Weights of a small class-conditioned image flow-matching model.
Training: muon at rate 0.0096, batches of 256.
Data: trained on retinal OCT scans (Kermany 2017), 98430 training examples, 36.4 epochs.
Rows from block 4, named by matrix and row number. Rows with one number belong to one neuron. Each number is 500 + 50 x the weight over its row's rms, rounded and kept within 0 to 999. All counts start at 0. Numbers have three digits each. After the name is the row's rms in percent of the matrix's.
# fc1: MLP up (model.blocks.4.mlp.fc1.weight, 1152x384), inputs 0-127
# fc2: MLP down (model.blocks.4.mlp.fc2.weight, 384x1152, transposed), outputs 0-127
fc1.983 092:533525626511487539479546550616533520477453526452424478585499507486475474496480460476485460456475587507534506507490407512508418470440495497532497533455535500435478380506609583381577537395492567544495379574560561502539534474595546551514561459434584559504522470540547506398496470536512500485426453416453557534479583555495385490534458485410508516419413502528496545471459457482458439433464
fc1.984 087:483503493500470439511558480438441483527546459565586473496552448464450557475472408397455459449446485483493503495520497490490431537383509401497489507472449391505481563494503539474504442491492538473453467480525474518491441497398446531566471575525485461547545542461539511477499402515589493521512609529505513565549483600511541588550510567553422479488491583511513533628456544547489553447514
fc1.985 093:508494503498535521528524584495483444497548572543539444479500361578562537525482569510534468478533454551483479419427508603498530546454510463438568535467505483489573459572463506555538583455522438515510570447518538500499581533617536572386551525541506508411513510469442579442477586422495470540617518476459493466615628558568434506478459421612529349480563454465518553471502528493485490432409
fc1.986 104:545598495556505554558476432552463484526608519613492526419540533518580475502509604529610503500457517479523528420533521458523476537510484396527542480459491559565500347483482481448404613521480466488466414573607479456545523518482559562433467520481500424508438529503552539406494430454471536461533430525433428552499588516597503440344528518492554548423552543486492539512496460505567476533503
fc1.987 087:421463513487527475563517500486461537440516565524483527477504518481629496493374494399584458491521404524511473451510470486462523513552464472541507553506480514555518436472574470524533471568515453490545564546462384556609490561482528500548424503469518409432463495454536521399455467511574499609637546587481533489450520557476533484413463545481527504556653532502490487516460585518568449554501
fc1.988 095:452518499502533512506528522523338484452465537494493466457487456513390465446472425497530480541474404510487432537534486563539511578514419509525417513555429436541556457502474447592477405445565447511443500436516476512528477590500511481416515426551454534534602484495453457500539535423548466563594532546587506516502485519504586587405515558492586620429504467298503539517505558505551516436496
fc1.989 090:425438526544549480476512537476551538508478495594513500476442591495559537505474462469457498430479487477492477445501413410530457542470467529482500557543400424610543479482509389484432474487545478541547524492410348539537460450472489466465466487543497495474485423327429506504539575406432502494528438522554480465509478403501610420436467539501462580425460448515510505549558555542559502525505
fc1.990 088:567419564492420498483556430458549505507511439555436533395380442527484472491588529539487462532518391561483477573453449464411524569443571529491518546516377528601475595475529518384457511533437539491471475612536495422472520418481467522453585543476494494499473524486455627524524526461489575439537444465403526505512474524506542463448617550551472482501468493546494527480474532488447470432579
fc1.991 119:622434518503589504556523405442499493399520546575521540460500423527537422425469459446472509552489406501448397538512527461553494466496476523522439554534484535520501468510505522448517474514546469538489469514458474540514420518472531530492469533628501482565563477597520444477584485474460455436452545571513382476573513544559476511499526550424539420579561510571524489571465504498525425484518
fc1.992 099:426436518511481533529480539445597525524469383441477459492450522434525446436434479518619532509568483558526536484527507562518506481519506453532465555496496489573495493601427602461510477516580440494421431489457522548450525539367518487630403443511463444541505471566553455458537450508567444485508617511476474529461381461432513427472479503382537512485441558451506574618552475525508569490457
fc1.993 116:506479557478473602523588502418478521508422477450514513508608542486517635485541519425489516438530539528481533405437496551507583486466415501510481399532486539484480503513464467483509478525496494486470547522489502394498510511495526529481511533515435586480473421521482453521377569460439497476503537515546452532556437548574448534521516488558475522487498475501502422561519536518377492580471
fc1.994 095:550501519473474499596499495482489478459531474508560505528486489559480533581519474538439488485495499478446540355523512439569538549515486535429478510476532491460553465558520463496611417461569508586441565466492562463549513520505492626421459532508471551497550529518593553456481515498446427466546467421447567533545559579439558465391498486482435479522493492559484562444470527558499457542538
fc1.995 089:468568496527544438569437560433548534538569478559403521413516502618465456562504387509503506401475539537430500460445568461482493517492542442475484542450523413559366561528481445549549492531514476512538531494537565513423467531489500557513596515524534437558519432451491509525529409434481523402512468428447442450533488525471404421536518530625484467421528476537509410457495506471565525470496
fc1.996 095:478455430530455427466497553562494393490463436547537502573481522504475542572451436532480487390543561476481512471503513462546438466515513448501467505523545444541526494493493456466580457486483525405400505445492487504540469470455478523498567462600447502506439532492499429511579451538434467534513523494508640565478443549415548514503503403482497449374523485529504526478525480486510607545462
fc1.997 085:479568503535431571518515566541580410594503514535501507449491524493547578491599493519424576476429579525502511491428439540480519456427417464455429483526539441489534433491506499518551469564515451467568441545410476558569521495443444481523464441483494513444547594495533429564395435576506427447490456504478519552451461420489480515560574490477541480582453492488510539445466419520566456499457
fc1.998 092:459545460634499558565485581424516487547464539576488480468511411535422451527561518459493570524461379340490514547495500468485506502554549432453481458469572477543562461464561517506452506602523474520468489488555522510467508553408464474364476535515576512488553562450516436450446537518443491513460569531508556450404513543503511587575453570520517430539517443499478487559585525494549482535507
fc1.999 091:576480501497480470541490515429551575485511513447488563450520538495557546476523540451476576440489440560430424534519514551435583500481523533482442504427607491564502581548579409504440507477420455543472487483520547580584499560557448482448535429532465542537442462507425560539452572580499462537454482498496526534523579531578477383560468497422455561583502447521501427521592581490480513569538
fc1.1000 097:534423535484504555446573451541515547571532556525495543573495481537481497569532465501518462582494559478503489523584430496467530438454521415557510552509590526526482487499463502556563543476413531478563511442493465615492426545482453390462509483563476494482511436514532485468434523395529530512501569509412421524495509552521349520399457638492464573410550495582506524535463439499427496572511
fc1.1001 101:533557526556454646469525523507412512474588482482406537462492458504457504452510457485459424621470504529502506477471446571461428477503500433397507453532451433563426538495402476553370540581501503497435468444424528542474478442507464513555558492503571528444454404549517387525465449536431546584453502513470433501629450527481541531552448482507452577429479529510513445532565570539545514451491
fc1.1002 098:466482517642560434443499448511441396538558515557594508520493492567479458542470592479523543383515496546631511504526441455543484531459476432603417572501463498512516475454490519494465490412395417521452517499485479451416571497551488471457578469452451530522490534421424399574588527422561427491524435545486523476631590508535496505506511485477429606537481518480486431505455489569509430631526
fc1.1003 094:428540470530536511500559562564522429462532496433465582500452498526556496532437451399513597491374487411501551439485598542483501507507559445481460476440490391507545486476525432569378467498610524503386445542495480532447579529521474503565521546530503607474541501414457498446505407438453479519554506485644448575503397543493516524516516503513527497449507476444490516551505514551495508474513
fc1.1004 121:452537465467486568485542503583431467418490492514548455561597392400420543512528503577469474569460568522563499612639433517591515523508425531518533441489479554512517489426501566440499582472421447518532430456593533550494442478540551486471623531528531515493409545495581483477449525508527489517440517479461543561517467545516501496385561550518487506498392564511498555488427457435466435522518
fc1.1005 097:468463535484430538483448535491515530545472513504441457546574510389546467493532604507538478512526392620423506344549533536489524534512517427552430488388404576421424374539532497409544449450550550554468385431489451440510594430431474563500560477496462480459459527521489480448460492520499451537470468515478449572459523440483503384518517499465458601564455495514512668472492458507540640543573
fc1.1006 135:567602323443541426453373461570528428471469631515518466485505490463516528494529472528545500515497513501553429532513456529608428361495519528515473555443472462518530426521404501477511547474549395541496581509399433473535492479571518475362483521505451464457616484478544511565480483495521468478482570476556372475515511455591465516526494443469564524429483574519510509419438540463522503486617
fc1.1007 095:352498403495546525411495530493523504495430472472525459412530545458522515557559481482529491442462422581491494526503512514475484494529541515513559493462463552460424581563481429510533523443551559516536509486550505525512414472520414370565505526474378510581504474568534454418474514446408543505500513482482529469509487624497504599463460531427402424502476528413506475624466465401438488472582
fc1.1008 091:423502456418501498564463485371498556494439559488558550539557498588549454499473560426631482453535571519463512493455442488537618488519478542528534481530427455529508485494503492474512568509466448526497477536499463523484522466508518527496462578558414481492569498515514544560473521577479465563501457531476548446564461483553526422447496457508476421452458436454474435525429512572524426496445
fc1.1009 095:473425421541414546366507453503495576438449544497505451511532425558473508569402548449535472469477520501515398527555502494550470527439510445484498536568554573529471588528443577469416359601542478561541544546491425558506471447461560442557431502539534525545624464525589452441464494578505510535429578561553565449488473604559576518394483455524574486533510455451513494568550525504450492459467
fc1.1010 083:472531408442494515615425408439528604493520427497477420491462507624475491423534465519607588585435456539422528531532466546524493429510561567474537413400478506528448479490463556466494484557579557555452485442502479448415497437535522490405587515621533498496530502404448492527506528473439466512441577426476414411507484619486532512436466556556466428464527459430482490512569598512512463523572
fc1.1011 100:516474463490504571480429509513559520544533504571457515476551420507481454513417525477507532381465549480526545474521484539485520469538601509543460533488553446490460552569494539502396503503497448539472481484442519487504562455471487562473447496514459528485577510439472538568469525508546471584481455613423417500546486551505512591641489549460420447641517457535499452531518541474479432552530
fc1.1012 083:497448495422613442409564569409522488459520467416482490612536454477475485501526505475439497498484426489474535508464523527551458548508563512514545503421508506497510544482473565543592509505516506451421505500546440459521528572488458545478500430542503453548477458593502441490545512447543502499643532526495393476485480477355536542425430513546482479446488468468485469557592486506545499449422
fc1.1013 105:460545500504522506466518478451528465456489484525459528415569519434459444540492450419440468476559530598467547568539529500561480466486523471552553592571519484491471560572510517496415491546578439588547454474476534489489544605575542459559495521599439520474502522530473541485544435578565494494558523477432517531535389496467508537490460526451474431565532546507517564455550426593577473564532
fc1.1014 093:501498534529565420490501509472468553424488678515425487451518568598561522503543589500499518504540452476540469561469629425524474514403453489473518496509594491512564439550507542581475557631519530481487465461550482523500462474522525570423517458455516632439492529636444459536569455502454469369433452500544479522496465506464439549483479586529496475462500478520500526567441436409419544586467
fc1.1015 101:375486525474535430478540513515572514546496542487514519564517521538474507461541563458465586477528547509484433457484423467523463509465510497504505495453437510478454567482571467505504511402579484499318447486509485522517429544447488540438462549481463599417417526537487422459520476474462454437566522463555528477521467546488559537564517592496576487506427506522504520526488517523452516492472
fc1.1016 099:528532505476561480506423504580479546553525568533458579645470435519404513489484397588428531480468450557477483553535505539516551529492463380525415476475545525561491517323557502595452530468510554491494521489553520475513445608512523513626569456562479516458483530533481495389431500466513505482471530475554399575483535546512552584460425465503495606504583427471497560538435457471552525425526
fc1.1017 090:553537476529533499413568456463449418455508450428514471472546480500473440482421566440486518469498437510452454515425536521492492527456509594408495492412477554447497477504547431502530546520457548472514476501480503377473525554499505452455542552506563539444568474484431436545468494539514527498489480530577502572524499475534457520449467471450517461575484457498503507546467619462587550567474
fc1.1018 102:503490525537574540556585571439456424546480505475499505538517508442532558427419401476537507506500510504458551420408458555560499548461510573483472458433483462467496535512586494455548487360470446467496503426495568519522402429580583466492497480474409513450481574431631483495488499431482457497496447548458464574475502560427491489491452459390462517345533519485485531543540480540419566461461
fc1.1019 088:379505460543534509582379539484489549531538530483585510462456513493404542518501449465387532504479413547444365487501511478458511566381516496515469481435510366545497519581551453489514508530486498597544364525477574504535410538468509500468558527588499503481478514467505563376528456494530536420496466484503385517525458451478545482515546426485506543657403513488493475550539520523586447503501
fc1.1020 101:578541450544511567526439438414507529483487548400579467519471462488586441430546379529482513545546489498523472587500572532632533498518448488537522529467519520465466433521588547504515520475472386440493448399526527508488436476545536411364510519503549459472454520447499513543514467557530497426524491546497462531567500504542498569639461552436570505508439460431505493463517464485579569510522
fc1.1021 149:506520458536490488504507476546526617514476569558555472502544523493486539489525439480516530447475497475513486498517458536539553450540438554510502552496519557614603412518469517454552748453554522455483544557515522494498476470555561518482418383490504551408603483455456436521456492515513591490514603526554539475427433567490544438448523438486503527502494526521504463486511498540542586540511
fc1.1022 097:474523490484615498509515530459518519473528567515558495500459585444442394560546457544532418522479535469480573468533559472493377491390523467502551534489503548518614491454527443486468412549543449459513535478426518439563529475491487428544526517628461549568521481576472441544521506501490470535588498543420473631570437518393453505521477518496547501486527508509491477449479499498609530540506
fc1.1023 089:562489547503436423415538530558521462484491580457508536562531494371492437529561543503559646464535558529523357550520526508522483436459472447447577486517462517570469462535451639485503552470548448482520536550550408487514444472544562489518494515445511571527478486506437514551418481446564498544527464510612529534469555506510582486550519513606524507422458523456488494494448581563509571467514
fc1.1024 107:497491456502489465473483640415540583600506569569421512531456434515450430524662568517524529480499417471460480515479492453465505434502455427469490490508490468461498499437560438554405512506561443518537543484404478398465433447505434460547569496516527404530463372647558537581446453434449523447558496506392480433578542563544502529546478502512527492394501461489500552475435543519516432465519
fc1.1025 090:417507491463551468539525479455549445440480561502488527529458504463576415426515467551525501469409481484481505700502487513498401505573522595489498479538492561508508541504457540581477509480535541484416453564546515530514426402469494589450492545480542535463500527421463490455560512560514498505514472537499540533487531429520480491563500504517505532547485477545496533460458494431513426542578
fc1.1026 094:554433464450433526469529615574508514517508478587487544469541522517492493516447521493525586455561516494500517534447547478564508439543499597518514507446492496491439556521522583528502499532563490532491415539455567457508572468567486506510587472466528440527484450524615504493520394473557511499412457490512521483495413477571451513501498483415555374478427492562491518531456477572494488454545
fc1.1027 139:509582620480474459525493484547489480633456542480547496515581523485528528531437462532485534467495430483520529535542472499593591525444523428483527556468521453505487443542537512484597413527561454471479627584553532429518484416539517450622517406396455382462444479489517486422558418519527597465474512481545531531491474524368577421412470470466556382560544522605508498514518463440513477462430
fc1.1028 100:566494445554476574452518424590485499512477506507457592446543528437493475425513539501503507496486393528472471457449567469501499544409505507523481476516480497527502406498551540469497457461559445536548489523552529555463576544584501480503525462525598507498438595500543566551448491517490512507532521508486467570489452431567542608536511537495501657499497526501498475447487523500494493581488
fc1.1029 094:438536532516482500602557487469431439460604470428551527531481402456506448532672468465379435486482553533490449500522436492437468493477495573515507515442599455635535441495481535486419503517460595485572540412482525487547573462448504503416553418490609456453449497398511482557518418444509498438450518497558596477454507496595536485523608561475480467598396510522511557461573491501564548489499
fc1.1030 150:465439457476523536556541503464458517380510478453547434512522504532474511497593626549591412575580463471463367469520572516537452497495442520486559536512545519462528490526527355485526561514522510499451471489510657472530541457491446512457558503490491445551357454486472508512451571437538394521484525550412447474478493560399516412603491517475579609503434459403501539462465480516451581447519
fc1.1031 100:439519561480472527441562412498608584551480522586475469424516579583488508536584534465498521438580475478524434463481455431505513518491549449501423510419352514533501548508557489543473464490486510515367462505485479454491468498478401526533451370446497463502551475486561439487439553504413542590456505512481589473427516476516516557611511531472513499654465478512482541535524444547509563480526
fc1.1032 121:421514491504469462489467489472575523564563593468476458442480444522453547485580572582494541569491572449461418546425433463519574566587434498464456551425566462489456548542468429569641483486495509528403474545467506512522460514550443472563473407519570506523552441478538589553431489525434524548452604567536506547518501505515532505513484381488496539493517588392506435468409449434635443492533
fc1.1033 099:503558555557508532532526577458529508463529543557542517443497615509508550483516540449479569432459521450513544491520522484485390508445453382448471441511491493583481551474642416458534424588445497549568555520494506496488436473527544570496535560595551432450511497483536476470516550553573489555456537569504460547580501526505464465484576617607461406512570602508516410539467474453548456552452
fc1.1034 101:573507457534459501566599466509502422428430378523596573456564475473570468471557512559474425481583505544500504474474530563450526515542425541403457444529555534532564479585503432440487581503541476446538489461459459471473539551474441531488527562495585506472472553453472454493602580477350472406540527530463524511408519517527530550523519532550452358424534451530504499463478585530478464575520
fc2.983 095:516532492470528455525511416490527415482516497517390508560403497513472592429411634484528474581522566451466493538542476589459533543539515480469630490476499496510508508567481418530522560395459489571503505442475421477554488593438480482531419427520547527483500517531521487541522558502475547596399550502575466467507585404522552525479345481545523480490410503507497445498616471475592498579418
fc2.984 083:528551415476525446483485578537546471390513420595583534558566550462512520459512482508525506500462412482522490493567578490541464494538538443447480470536521476545502500543485510538497559507578539428511539492464401526506449487565509490392445551489534469514450548575564548526531474462520435417537430557495504486503495504466464464494434557557477503434482436609531473512455537508502479471506
fc2.985 092:469470543474499469475505482478524493530487552439438562441564468513437522472454514558453508532546468606470511455534476490469439477504532473495480552431475457554509576449452503385484473505508456551518446639546515592484561528451485506574494474435475391458519441441540590532462472547411441464537507466470508525467556563456485470480473524468518539496548517498461418398407467496490438486475
fc2.986 101:553584496488470491496449561469465555545512474460498510466492453447623513518563531446531491650503485521538485491493454444552481463472370454538437460529441442509541704542470652490516346497532558484464492426462502509469561615560494489526556483532464469463616478441471565468469544485464503502547534482547543447544488494520544536596503488566464456464438448463515474526540500517486502464491
fc2.987 087:572478555475432575432481561453532401437500554485630487610498575447620498557430601576550454548340460540539538374471435492476541549487566520432510457534433551524457525536475520601507442474484516630508418531479458565510508557495600575517529554520578556470523552607500514520548474504586504443480528446503502576546462463559462451515460556518494541478616402432528565464605457468539482472477
fc2.988 111:453533488423537573474438495553454495382493509498534469495493590509485549472450486534517490537422504484459553528495561458532539480488531502488574529521539490494487575541471468463562625515461517502444512451502495502481531632444572545515519411609514450482437463526464497472524442499525444522578458469552443525552496489561520520619503524506549596509523523369474518543521470477492498542527
fc2.989 083:450485497531580544515473399521568520479411526484461592475442510511452478460444519466478559512491488548624461528481460602599517539573617528484541474545574507555516481535571375489580458503427505504487554541453464536503583505421531530560434490540577490471523390639524519528401459454488439514520580461535466498439550507467474517615486525435467492486473472541480489529543549547507512511445
fc2.990 092:457507584452556449480554543467498470392542488599455498425417455543476503470532506485463512529450563562546505574573550511442622496574470480433477526509441496547542410493467442563414578540513549459404517392469523505425523405461481469503483523527435523540514498566467521545506566447480583504521538569539513449487601504414509585478642576406491509522481533610429554490481454479532434474559
fc2.991 120:523560558455521472559457566528552509518362452450504535458551486426607519489495446485478509478498448479513451496454590459472492476408479529442450467515467425570517511529436482514545523565556524567432543396385439567454588472534509555501434448511495589551537566432501474378555436541432481522533486463450446529454502491537512446484516555443501549509424465442597477437494481552523378490468
fc2.992 093:478480595520459492484452451565478458457452418477412558483488514452541521468492556504524554479514554613477510395499498471484513455480586474460472533484543503527549409408455498496464436581520494428511514525509515531520554448600545553488537473507451534491473518395503463382466618535595433457455404447486526506478433509551446490560445580622454555379465429550556422452560569573507363569483
fc2.993 120:409509515511515416434515513500564418552480507482471438408537528435562491430576538421505531601579361465515466427460474408584503468524497515507553487539490481458579540558472467506572495517501456543550499474522502445524472481427558457487518486449487480548440444507471589481491465545465496450505550593551574431533511469552532564538366548597459554513548516436509518516555490495523484535434
fc2.994 089:580582603568452545457459544519454436459454459498665496548505434525554497547565471583392494478524470542472439439513462581586521531560428487515512495496576495463460471507507544542470556549504502419541453526489494463499464594506562416468534516595557444497511480488502506537485471493489527494532555501514417490432477479531559526561509507499449516458449369579487417629562470460541611437428
fc2.995 094:421490469499415564404578456499541461448575436517444508541459551590415507514530533549483512470519494635527492476532505580505565504491562425551480595485409529438539458402498437499588530462504550549489414416474534538453441369572538528425492518566496504484453473570487554514499627418538482515412517500441548560528542569556563465517479492401581489425504536498489546527514519462561499522452
fc2.996 097:420495495503526586536465423481559553449505504556501533537546519431491491557552515399564598497501450359522458516501556520550530529514514485483584487458494395460525528535387507522579529483441445480486550453477500531535452497453504427503441521454459459516524427575359464521509492489553534469533498522459455501476546509568477555537436447546480527509527444526495500492605593471514496577467
fc2.997 093:494451532524539506499584406477542494650524455464568453416445437553469437513565519405446527483430426557516493573486503462498588497571478439518591489416456494504525511448466477540524504499422502471536488460471459558553468477570555595475434438430509499532423477549511438497521533485558413404585542498536511458501494521469468493455538473500490544588521501497448503560599597547432472477517
fc2.998 092:467466432519526536593446467534377533535556559501519475476443596502594556522411419434443431536444581395460549470597413609502487472521525467535515418519475528550496431597494555522519525522539522529451571587502457535530560546522551515577505554506565524446494451467441479462465516439522511532364465463559497581587467574543511485504471512535652541477493565567511508470424432491477507430589
fc2.999 094:566479595442541497516509554505486500528508518532456466487456482438606443477552525538571479404342474568531616589491498495475483510493527522557471625515418452463457413412518444503553574434493502492510457506485527485537431609474476473451522468580479475447562470519521558546513439579516535562503473511458497489394505530462476500459512431528421514553510508467480609501383496574452578502521
fc2.1000 099:435423561523523457564526559456513589478532522594438474558550447572522619582501557483513437560514421443468514517472557493439421515460500478528451496394539583487508537449469496441532483477518477505515513510483552615473521483537502529597462541527511440454413494517462442482516409508527470522416405516513557441460536452471549513526452542514491545425483465537487506520512566541515567446507
fc2.1001 096:476519477526552451611514403517546419512527554492477423464542494575478495502451453519524497416548479524525452558544629428475544470442516605470454453432504536526513459524427478587464484446496451513474519503541521450498405487485498509433484543462529444467516437471493475393454435488531580493508456569517542448461499499412529522511452483536485477455434366594541492520446552475477475544559
fc2.1002 089:504513568652529521556460478522474507471472535453441543565505445525516549549428458492518533474552402515440544518507537483466472497547418447553453514438484506516469496441442460471438530487449597540562511511517573421356540525516579438483430533601461533510494486480475503531461549436540499481548562562535483541449450498535477456522564543579426502522521432443386506548467469522408536489526
fc2.1003 093:546513341527503484425477424500486546419491493445560441418492416483570546548500484533515525502394472456542469486490421449501452565493569445456577504635474531505482447507579473483533546488565403413434476454589531479525590536467431542543408499463519554569458505489491486536497529416469475433499534512492518484545531450484606468443514550470546492495504504539471457507489453580509396567496
fc2.1004 110:490481434523462474577463520430520460483449472432450530547540484501443488441481471471482412593467546374485419506559533546479469460547634413482507504547433550549519497603531434526529501568484398481541551411491495427469596487583512446531630493497611453548408505484522444460495487449463556505501445532580452511467535478555575545415586490342641499601520537611506562456507488437450471476497
fc2.1005 096:652557511467458516505519496474535402493433507456460493525509522409445566600475468493531413534533499537563624477420472549489452428499548536502413419526488437506536528405607495528439552470481490505493499569581499582452533457501538569529563507591446492488550535544499540636492559576567480551460531547510543395436495445485446561558528407538517581478479478490523462498448534572535419567584
fc2.1006 122:615430456608525421392572387570604560536504417481448593468480474535522556493468543472383530452517474488597433483492465484371579423487439479493434350532514568478479399465578480431578439482433460461566482564504530609463513500536458537512427573511502523563582547524511470541456512509485529436460488506572399481456540472557470539515535501418469534509528501552474542478522534525468527512441
fc2.1007 097:450475463497448585576455534517523512541472450426443492538460464538511485613530590489493520454503439472567550591465542522522509483528482506555434484487482428475487448466455557497488557464483515528399485549498447575540442484457449587348537508433377481473528468567525489497417537488441480534517507483557604557424551523505462433560498496631522513448490518537455552405436441450605452553552
fc2.1008 091:443409421497495497400512440523436506373464632537450554551530546500502467500462519531497484508426566510475506389508441572549546543544411557497526526508367420438512452471450466519527497535461621447478500476524491469559528445493453528409497515386516505516427470525427621518428496452530389518583549499434480576411468506462521531513574552452485523496459487440424476459459572623502448497426
fc2.1009 092:573449458447537515575510581518499422478505530513441582465570406551588494553475510456503505535512493475542578463464515574515429443501502411514451437458501573573533508524485466570449530498466498513621550448536480474481551497450505453495644524497597528497340539459476446465454464552548563553473443540516423526486451358509473549505410385467535475543525534443558481547512489471533553492493
fc2.1010 081:567544520540465481507420626504508464544485454644490472524480419559496491377513479417526495520583558637542536576505469604602514486550522458452371432469516467565547437511568513495575510521446592534551458547486487379455442436650402496413508467476561506499516486529474526583432524459573514543507538582472562563438545504438382386623490475547406509558432457500535475481406483470460522490565
fc2.1011 098:517440531519526506490503434515518607646609528533463477468562536535522564478485475570450538486525519444493467415452533492491556481491582524512542532461549467575568510440461631498543490544498497502536515451551509404546506380551526471403468493466461528530449468519522508533511507555545500523562504585545587479495495496533476496334522553541502459471507541413471494518458506509470484532476
fc2.1012 085:492519530508332482508462530520492622475565505491519440519596514537516460518500474517458478525494478531513509492564496487526491546469464490560444572499479418460503440494536501557524548454573568539454522525542510501454512520509525447518523434486467478539513538471436432497510482590537495447576553542515523555472561572569513500447457560441479488468505470533554592432529496476462583397402
fc2.1013 101:464469480501462456508519508441495426596504485573406562497504460464441436542504507575511524458504514598593399523584421512543541431519515496545385485446484420585529500439506509513425468539604494484485527585453456446530530539474555591425512535446437492462512453440539539513525541574565470486594458482481450494418452558515467488444496511597408539595484456553555421465474539556560581480541
fc2.1014 087:501456522405527588534471549421514488560447645471504473461529466632513524464499512461485518499527570532467492505524387526553575521545481504541585571549457623444392510425514474456525396461492452495456534574446489542561433540508467416525520466563458577457527468430510557401619520350399519539484513336480521431492549490392514531500551583513543583476463452552492457481578500440543518600473
fc2.1015 107:528536487436465547559471543528526420654452514593611463522538496530466467485476476500624467567431474565496548482540469498522485483537565464498475585553482550398543426505527393484438478504577543506296492450432510524488477557497500500589554528513433557490572558450494460470465434498463491528541456488468443551457503453459449449368527569525550440521501503503506543510534525495514614546455
fc2.1016 100:400474436573508500493501557481351499428453505523469412581590675548551468563516588464580503536517493437481466527518529504482495528496451514491535505495548471467453552592548381463599510432486492613482527535642487470509572441454543552532494530571563477431510460517492559548584540473476467437535449540425437440531538566487413525521457492560414506498449521537553426556567519505428479406431
fc2.1017 086:507478429529535490523564471366515441540428535503480465517459533453512501434454480563481553409540522527535550514547439467469560578505571550460493519554508436529482533481641537495502405537470507552517567533514483427412435546515597593488556545548537518404486457451560499472535509579447543517524445533427535445519462439523418427606491451534523560504477481365589568551488430430398522405461
fc2.1018 099:559449586477458404552524469478502445497497485475484532533532622482516426493545513515457481577533538589553501486536493473542431494402523470525569539521495528457405517451470506494424503479484426417550501501533447479522432488472455501454619471582482559540518583417494518440521547471499440512423579483558492523451498520485413530518519450573623375518480406532466563490477494559625488483411
fc2.1019 089:490543385508438501464429480507479562650569485473573503475448619481524470508549535560412474519513452517496584476496530493445555450539412430448436476497505524449526490465612500521574565444529553496521456461537435512479419615474494493564420486447470527472495502612508562515430516480513492514427512532467680468490448462587559537465553449522505520498401481497515558406470458490500478463505
fc2.1020 111:520494572432550464511430475426503500432477532511560488646492494527489548397410411516508495419493579469422505545405507524526465513510461563502515483486483425616431426505479622512543542540502510472494584456552510532461567547491496427454434496460524498471495423544480473473460425464460489567475558458417441475584471432591548526512428518523426522544573593496594567507477414441496480565490
fc2.1021 141:391515498532490504423412484468571521526522427434517471521474457598512566563541561432434569552497638390518505480623320521434462417485549480517422493444496499500607489535510497453527547489330500414586495610481474525428526492579543501509427539478587463555614468404517580481439516494514497443431536561506500466493548450492529473502511490441540482477421476518551504532542438424485503430467
fc2.1022 098:483453467508481523474456487517475569498501538548522532448470488486524540642528458555422533492451595510495463453466506549444526483578427491420493482523459517566454515577565459471449516561442426537508477548513444418599501414470461564576547440439503548531521428509559500487489506517507489504498552411499578481461503499416502496599438544538432500435513526485576493570484480514551526583528
fc2.1023 091:440491514473602467526448462533416496505604528509464433522483566447574520483523617478424484535520531526530352586470496580402579542563477520456574551437525462498478502476409530518492505564527565491547503510474540481475483486485433503534498505479489491524516514495543427491595432624528559534460586378493448422581477457425438564479495471420532560438428513575422493523477519621447575531482
fc2.1024 102:465565438461554492417458458547578572453396549537523485403503532539494502520513449496463386463498379480503506548587580471390470449493486580485591522472546529548473460413464466471499497489475481493504521433448516445613370518510484513532457533504557505413458449452590539597490466489619498467511495501495510515388486526470527463495481503539572466558534438496542539476464507538624487560414
fc2.1025 091:554563515462531431468495529462517600596481537522574528504505459505474565519531528473514500486489481520556591512571446479510609516513547535430515409466514483508488488477557508492448468420495526516521451491478506484464501499516478500588468482495519486436506529596550546561492416484453434513501476592581498491479500516542514489578447507478595528533494501517571514517585540452482533611489
fc2.1026 094:532412461499441512454467278474489524531450431582541497437411425552461477430508514490550461441535449484526483524541554497500515483442539564512514456527486509519512485546494471513528487453506474524464497523475447442566387459453547653468465579527502444479505561482388524502426585529561530575469476442489445489544381514478517474473487489567453582375415502527486480457648528514590525500575
fc2.1027 138:454441407477551545486541535545500509279440498475522593497421502376457492532507504470522512475566448442522535471481489525494408554536502477548534504555435513567487521496379440493536425430407493496544470524527451566472478534524540540559543534475575503525471585470475548530496544461538430458514489487469555503519539561401535456444502508435510457575424442414493501500548541495485452537503
fc2.1028 096:445516494562574465496633476486482601545388505535552463543539541502493544435538584483501467468557609496445498549571556579453586498506501482453575504509543471507491498515549480616496532528490493510500524399478533482479504550409502481508497416488515449440513515453444545487430557543489520444540566480518537471553528502490443553492483546472510473592506560483462521558497492496521478500462
fc2.1029 093:480570522586470435461551469521546560584559422556464504581505546409448554512542556487483492488469470491480412555449621439496514514522487625472501512429520510443525548458561555471585523494563467553464553552496519394506477497537491549516496464555560448396583499558425485511484548455521486498467512524569485425479524530524477494506574494516475472467430573453460467481491504512527498516467
fc2.1030 148:537486510477542434501590496457586477615444563491473501435495437485515473460519513520373498504426469468530441482512567418497488490495639482501484516469530505587510410516412540476513570402398555515433534475513411529500488578482454539550444413488495556472342486561442514438476465528470633506528536559481423460511471470423480416505549498505490580486535468606490536497502529526486584519436
fc2.1031 101:592521600580517466553523560563538512533488486575523522492512460596555486525536510547574531411492534554529554425574508541484465493492589478515454478586447387458483489502500552474486494550511554490482536485517510460491545495505498430452540353570485382521450528472468480491518478513410524401531521578569401580581476461508408470363509557519518558586494514470504464456486512479483520504505
fc2.1032 119:435545572554568545441484471480438572430474424525513558494409512511556524638521510663525551533439574417452487421457461409464514512419489391503513467457484432424533534558548576579545520501560437493518516555514482487515407465557497454495402557486453448561505471458488454497491519526421522495529540528442536483487517490426524574539515484538446487489548507488541393560499559528521454467570
fc2.1033 096:485513456413420542494506486572522461429402385574402563516520388490473445542483565529440539433520537558635528579432595525548556527459479342515533548462502510495556537541440427423515460469421567554531433400559548626469463488508507475529488479456459470596457493548429525463490456495544518512460427535546454454540488532517555397419469551522510473383517486504479560412582511486518530541474
fc2.1034 107:448559553481460517558461476410465523501367512552596413385558489475459511565461492625507498571506536526577536539409520403408469475484507561416553440509540553430448472464441454483542476491535478466520547500453506479559440501533410553436442572574558593546529535526418442596481529509357466537509466477493564473592542501469480537490441415439486506552548586442527483473553475507496620461444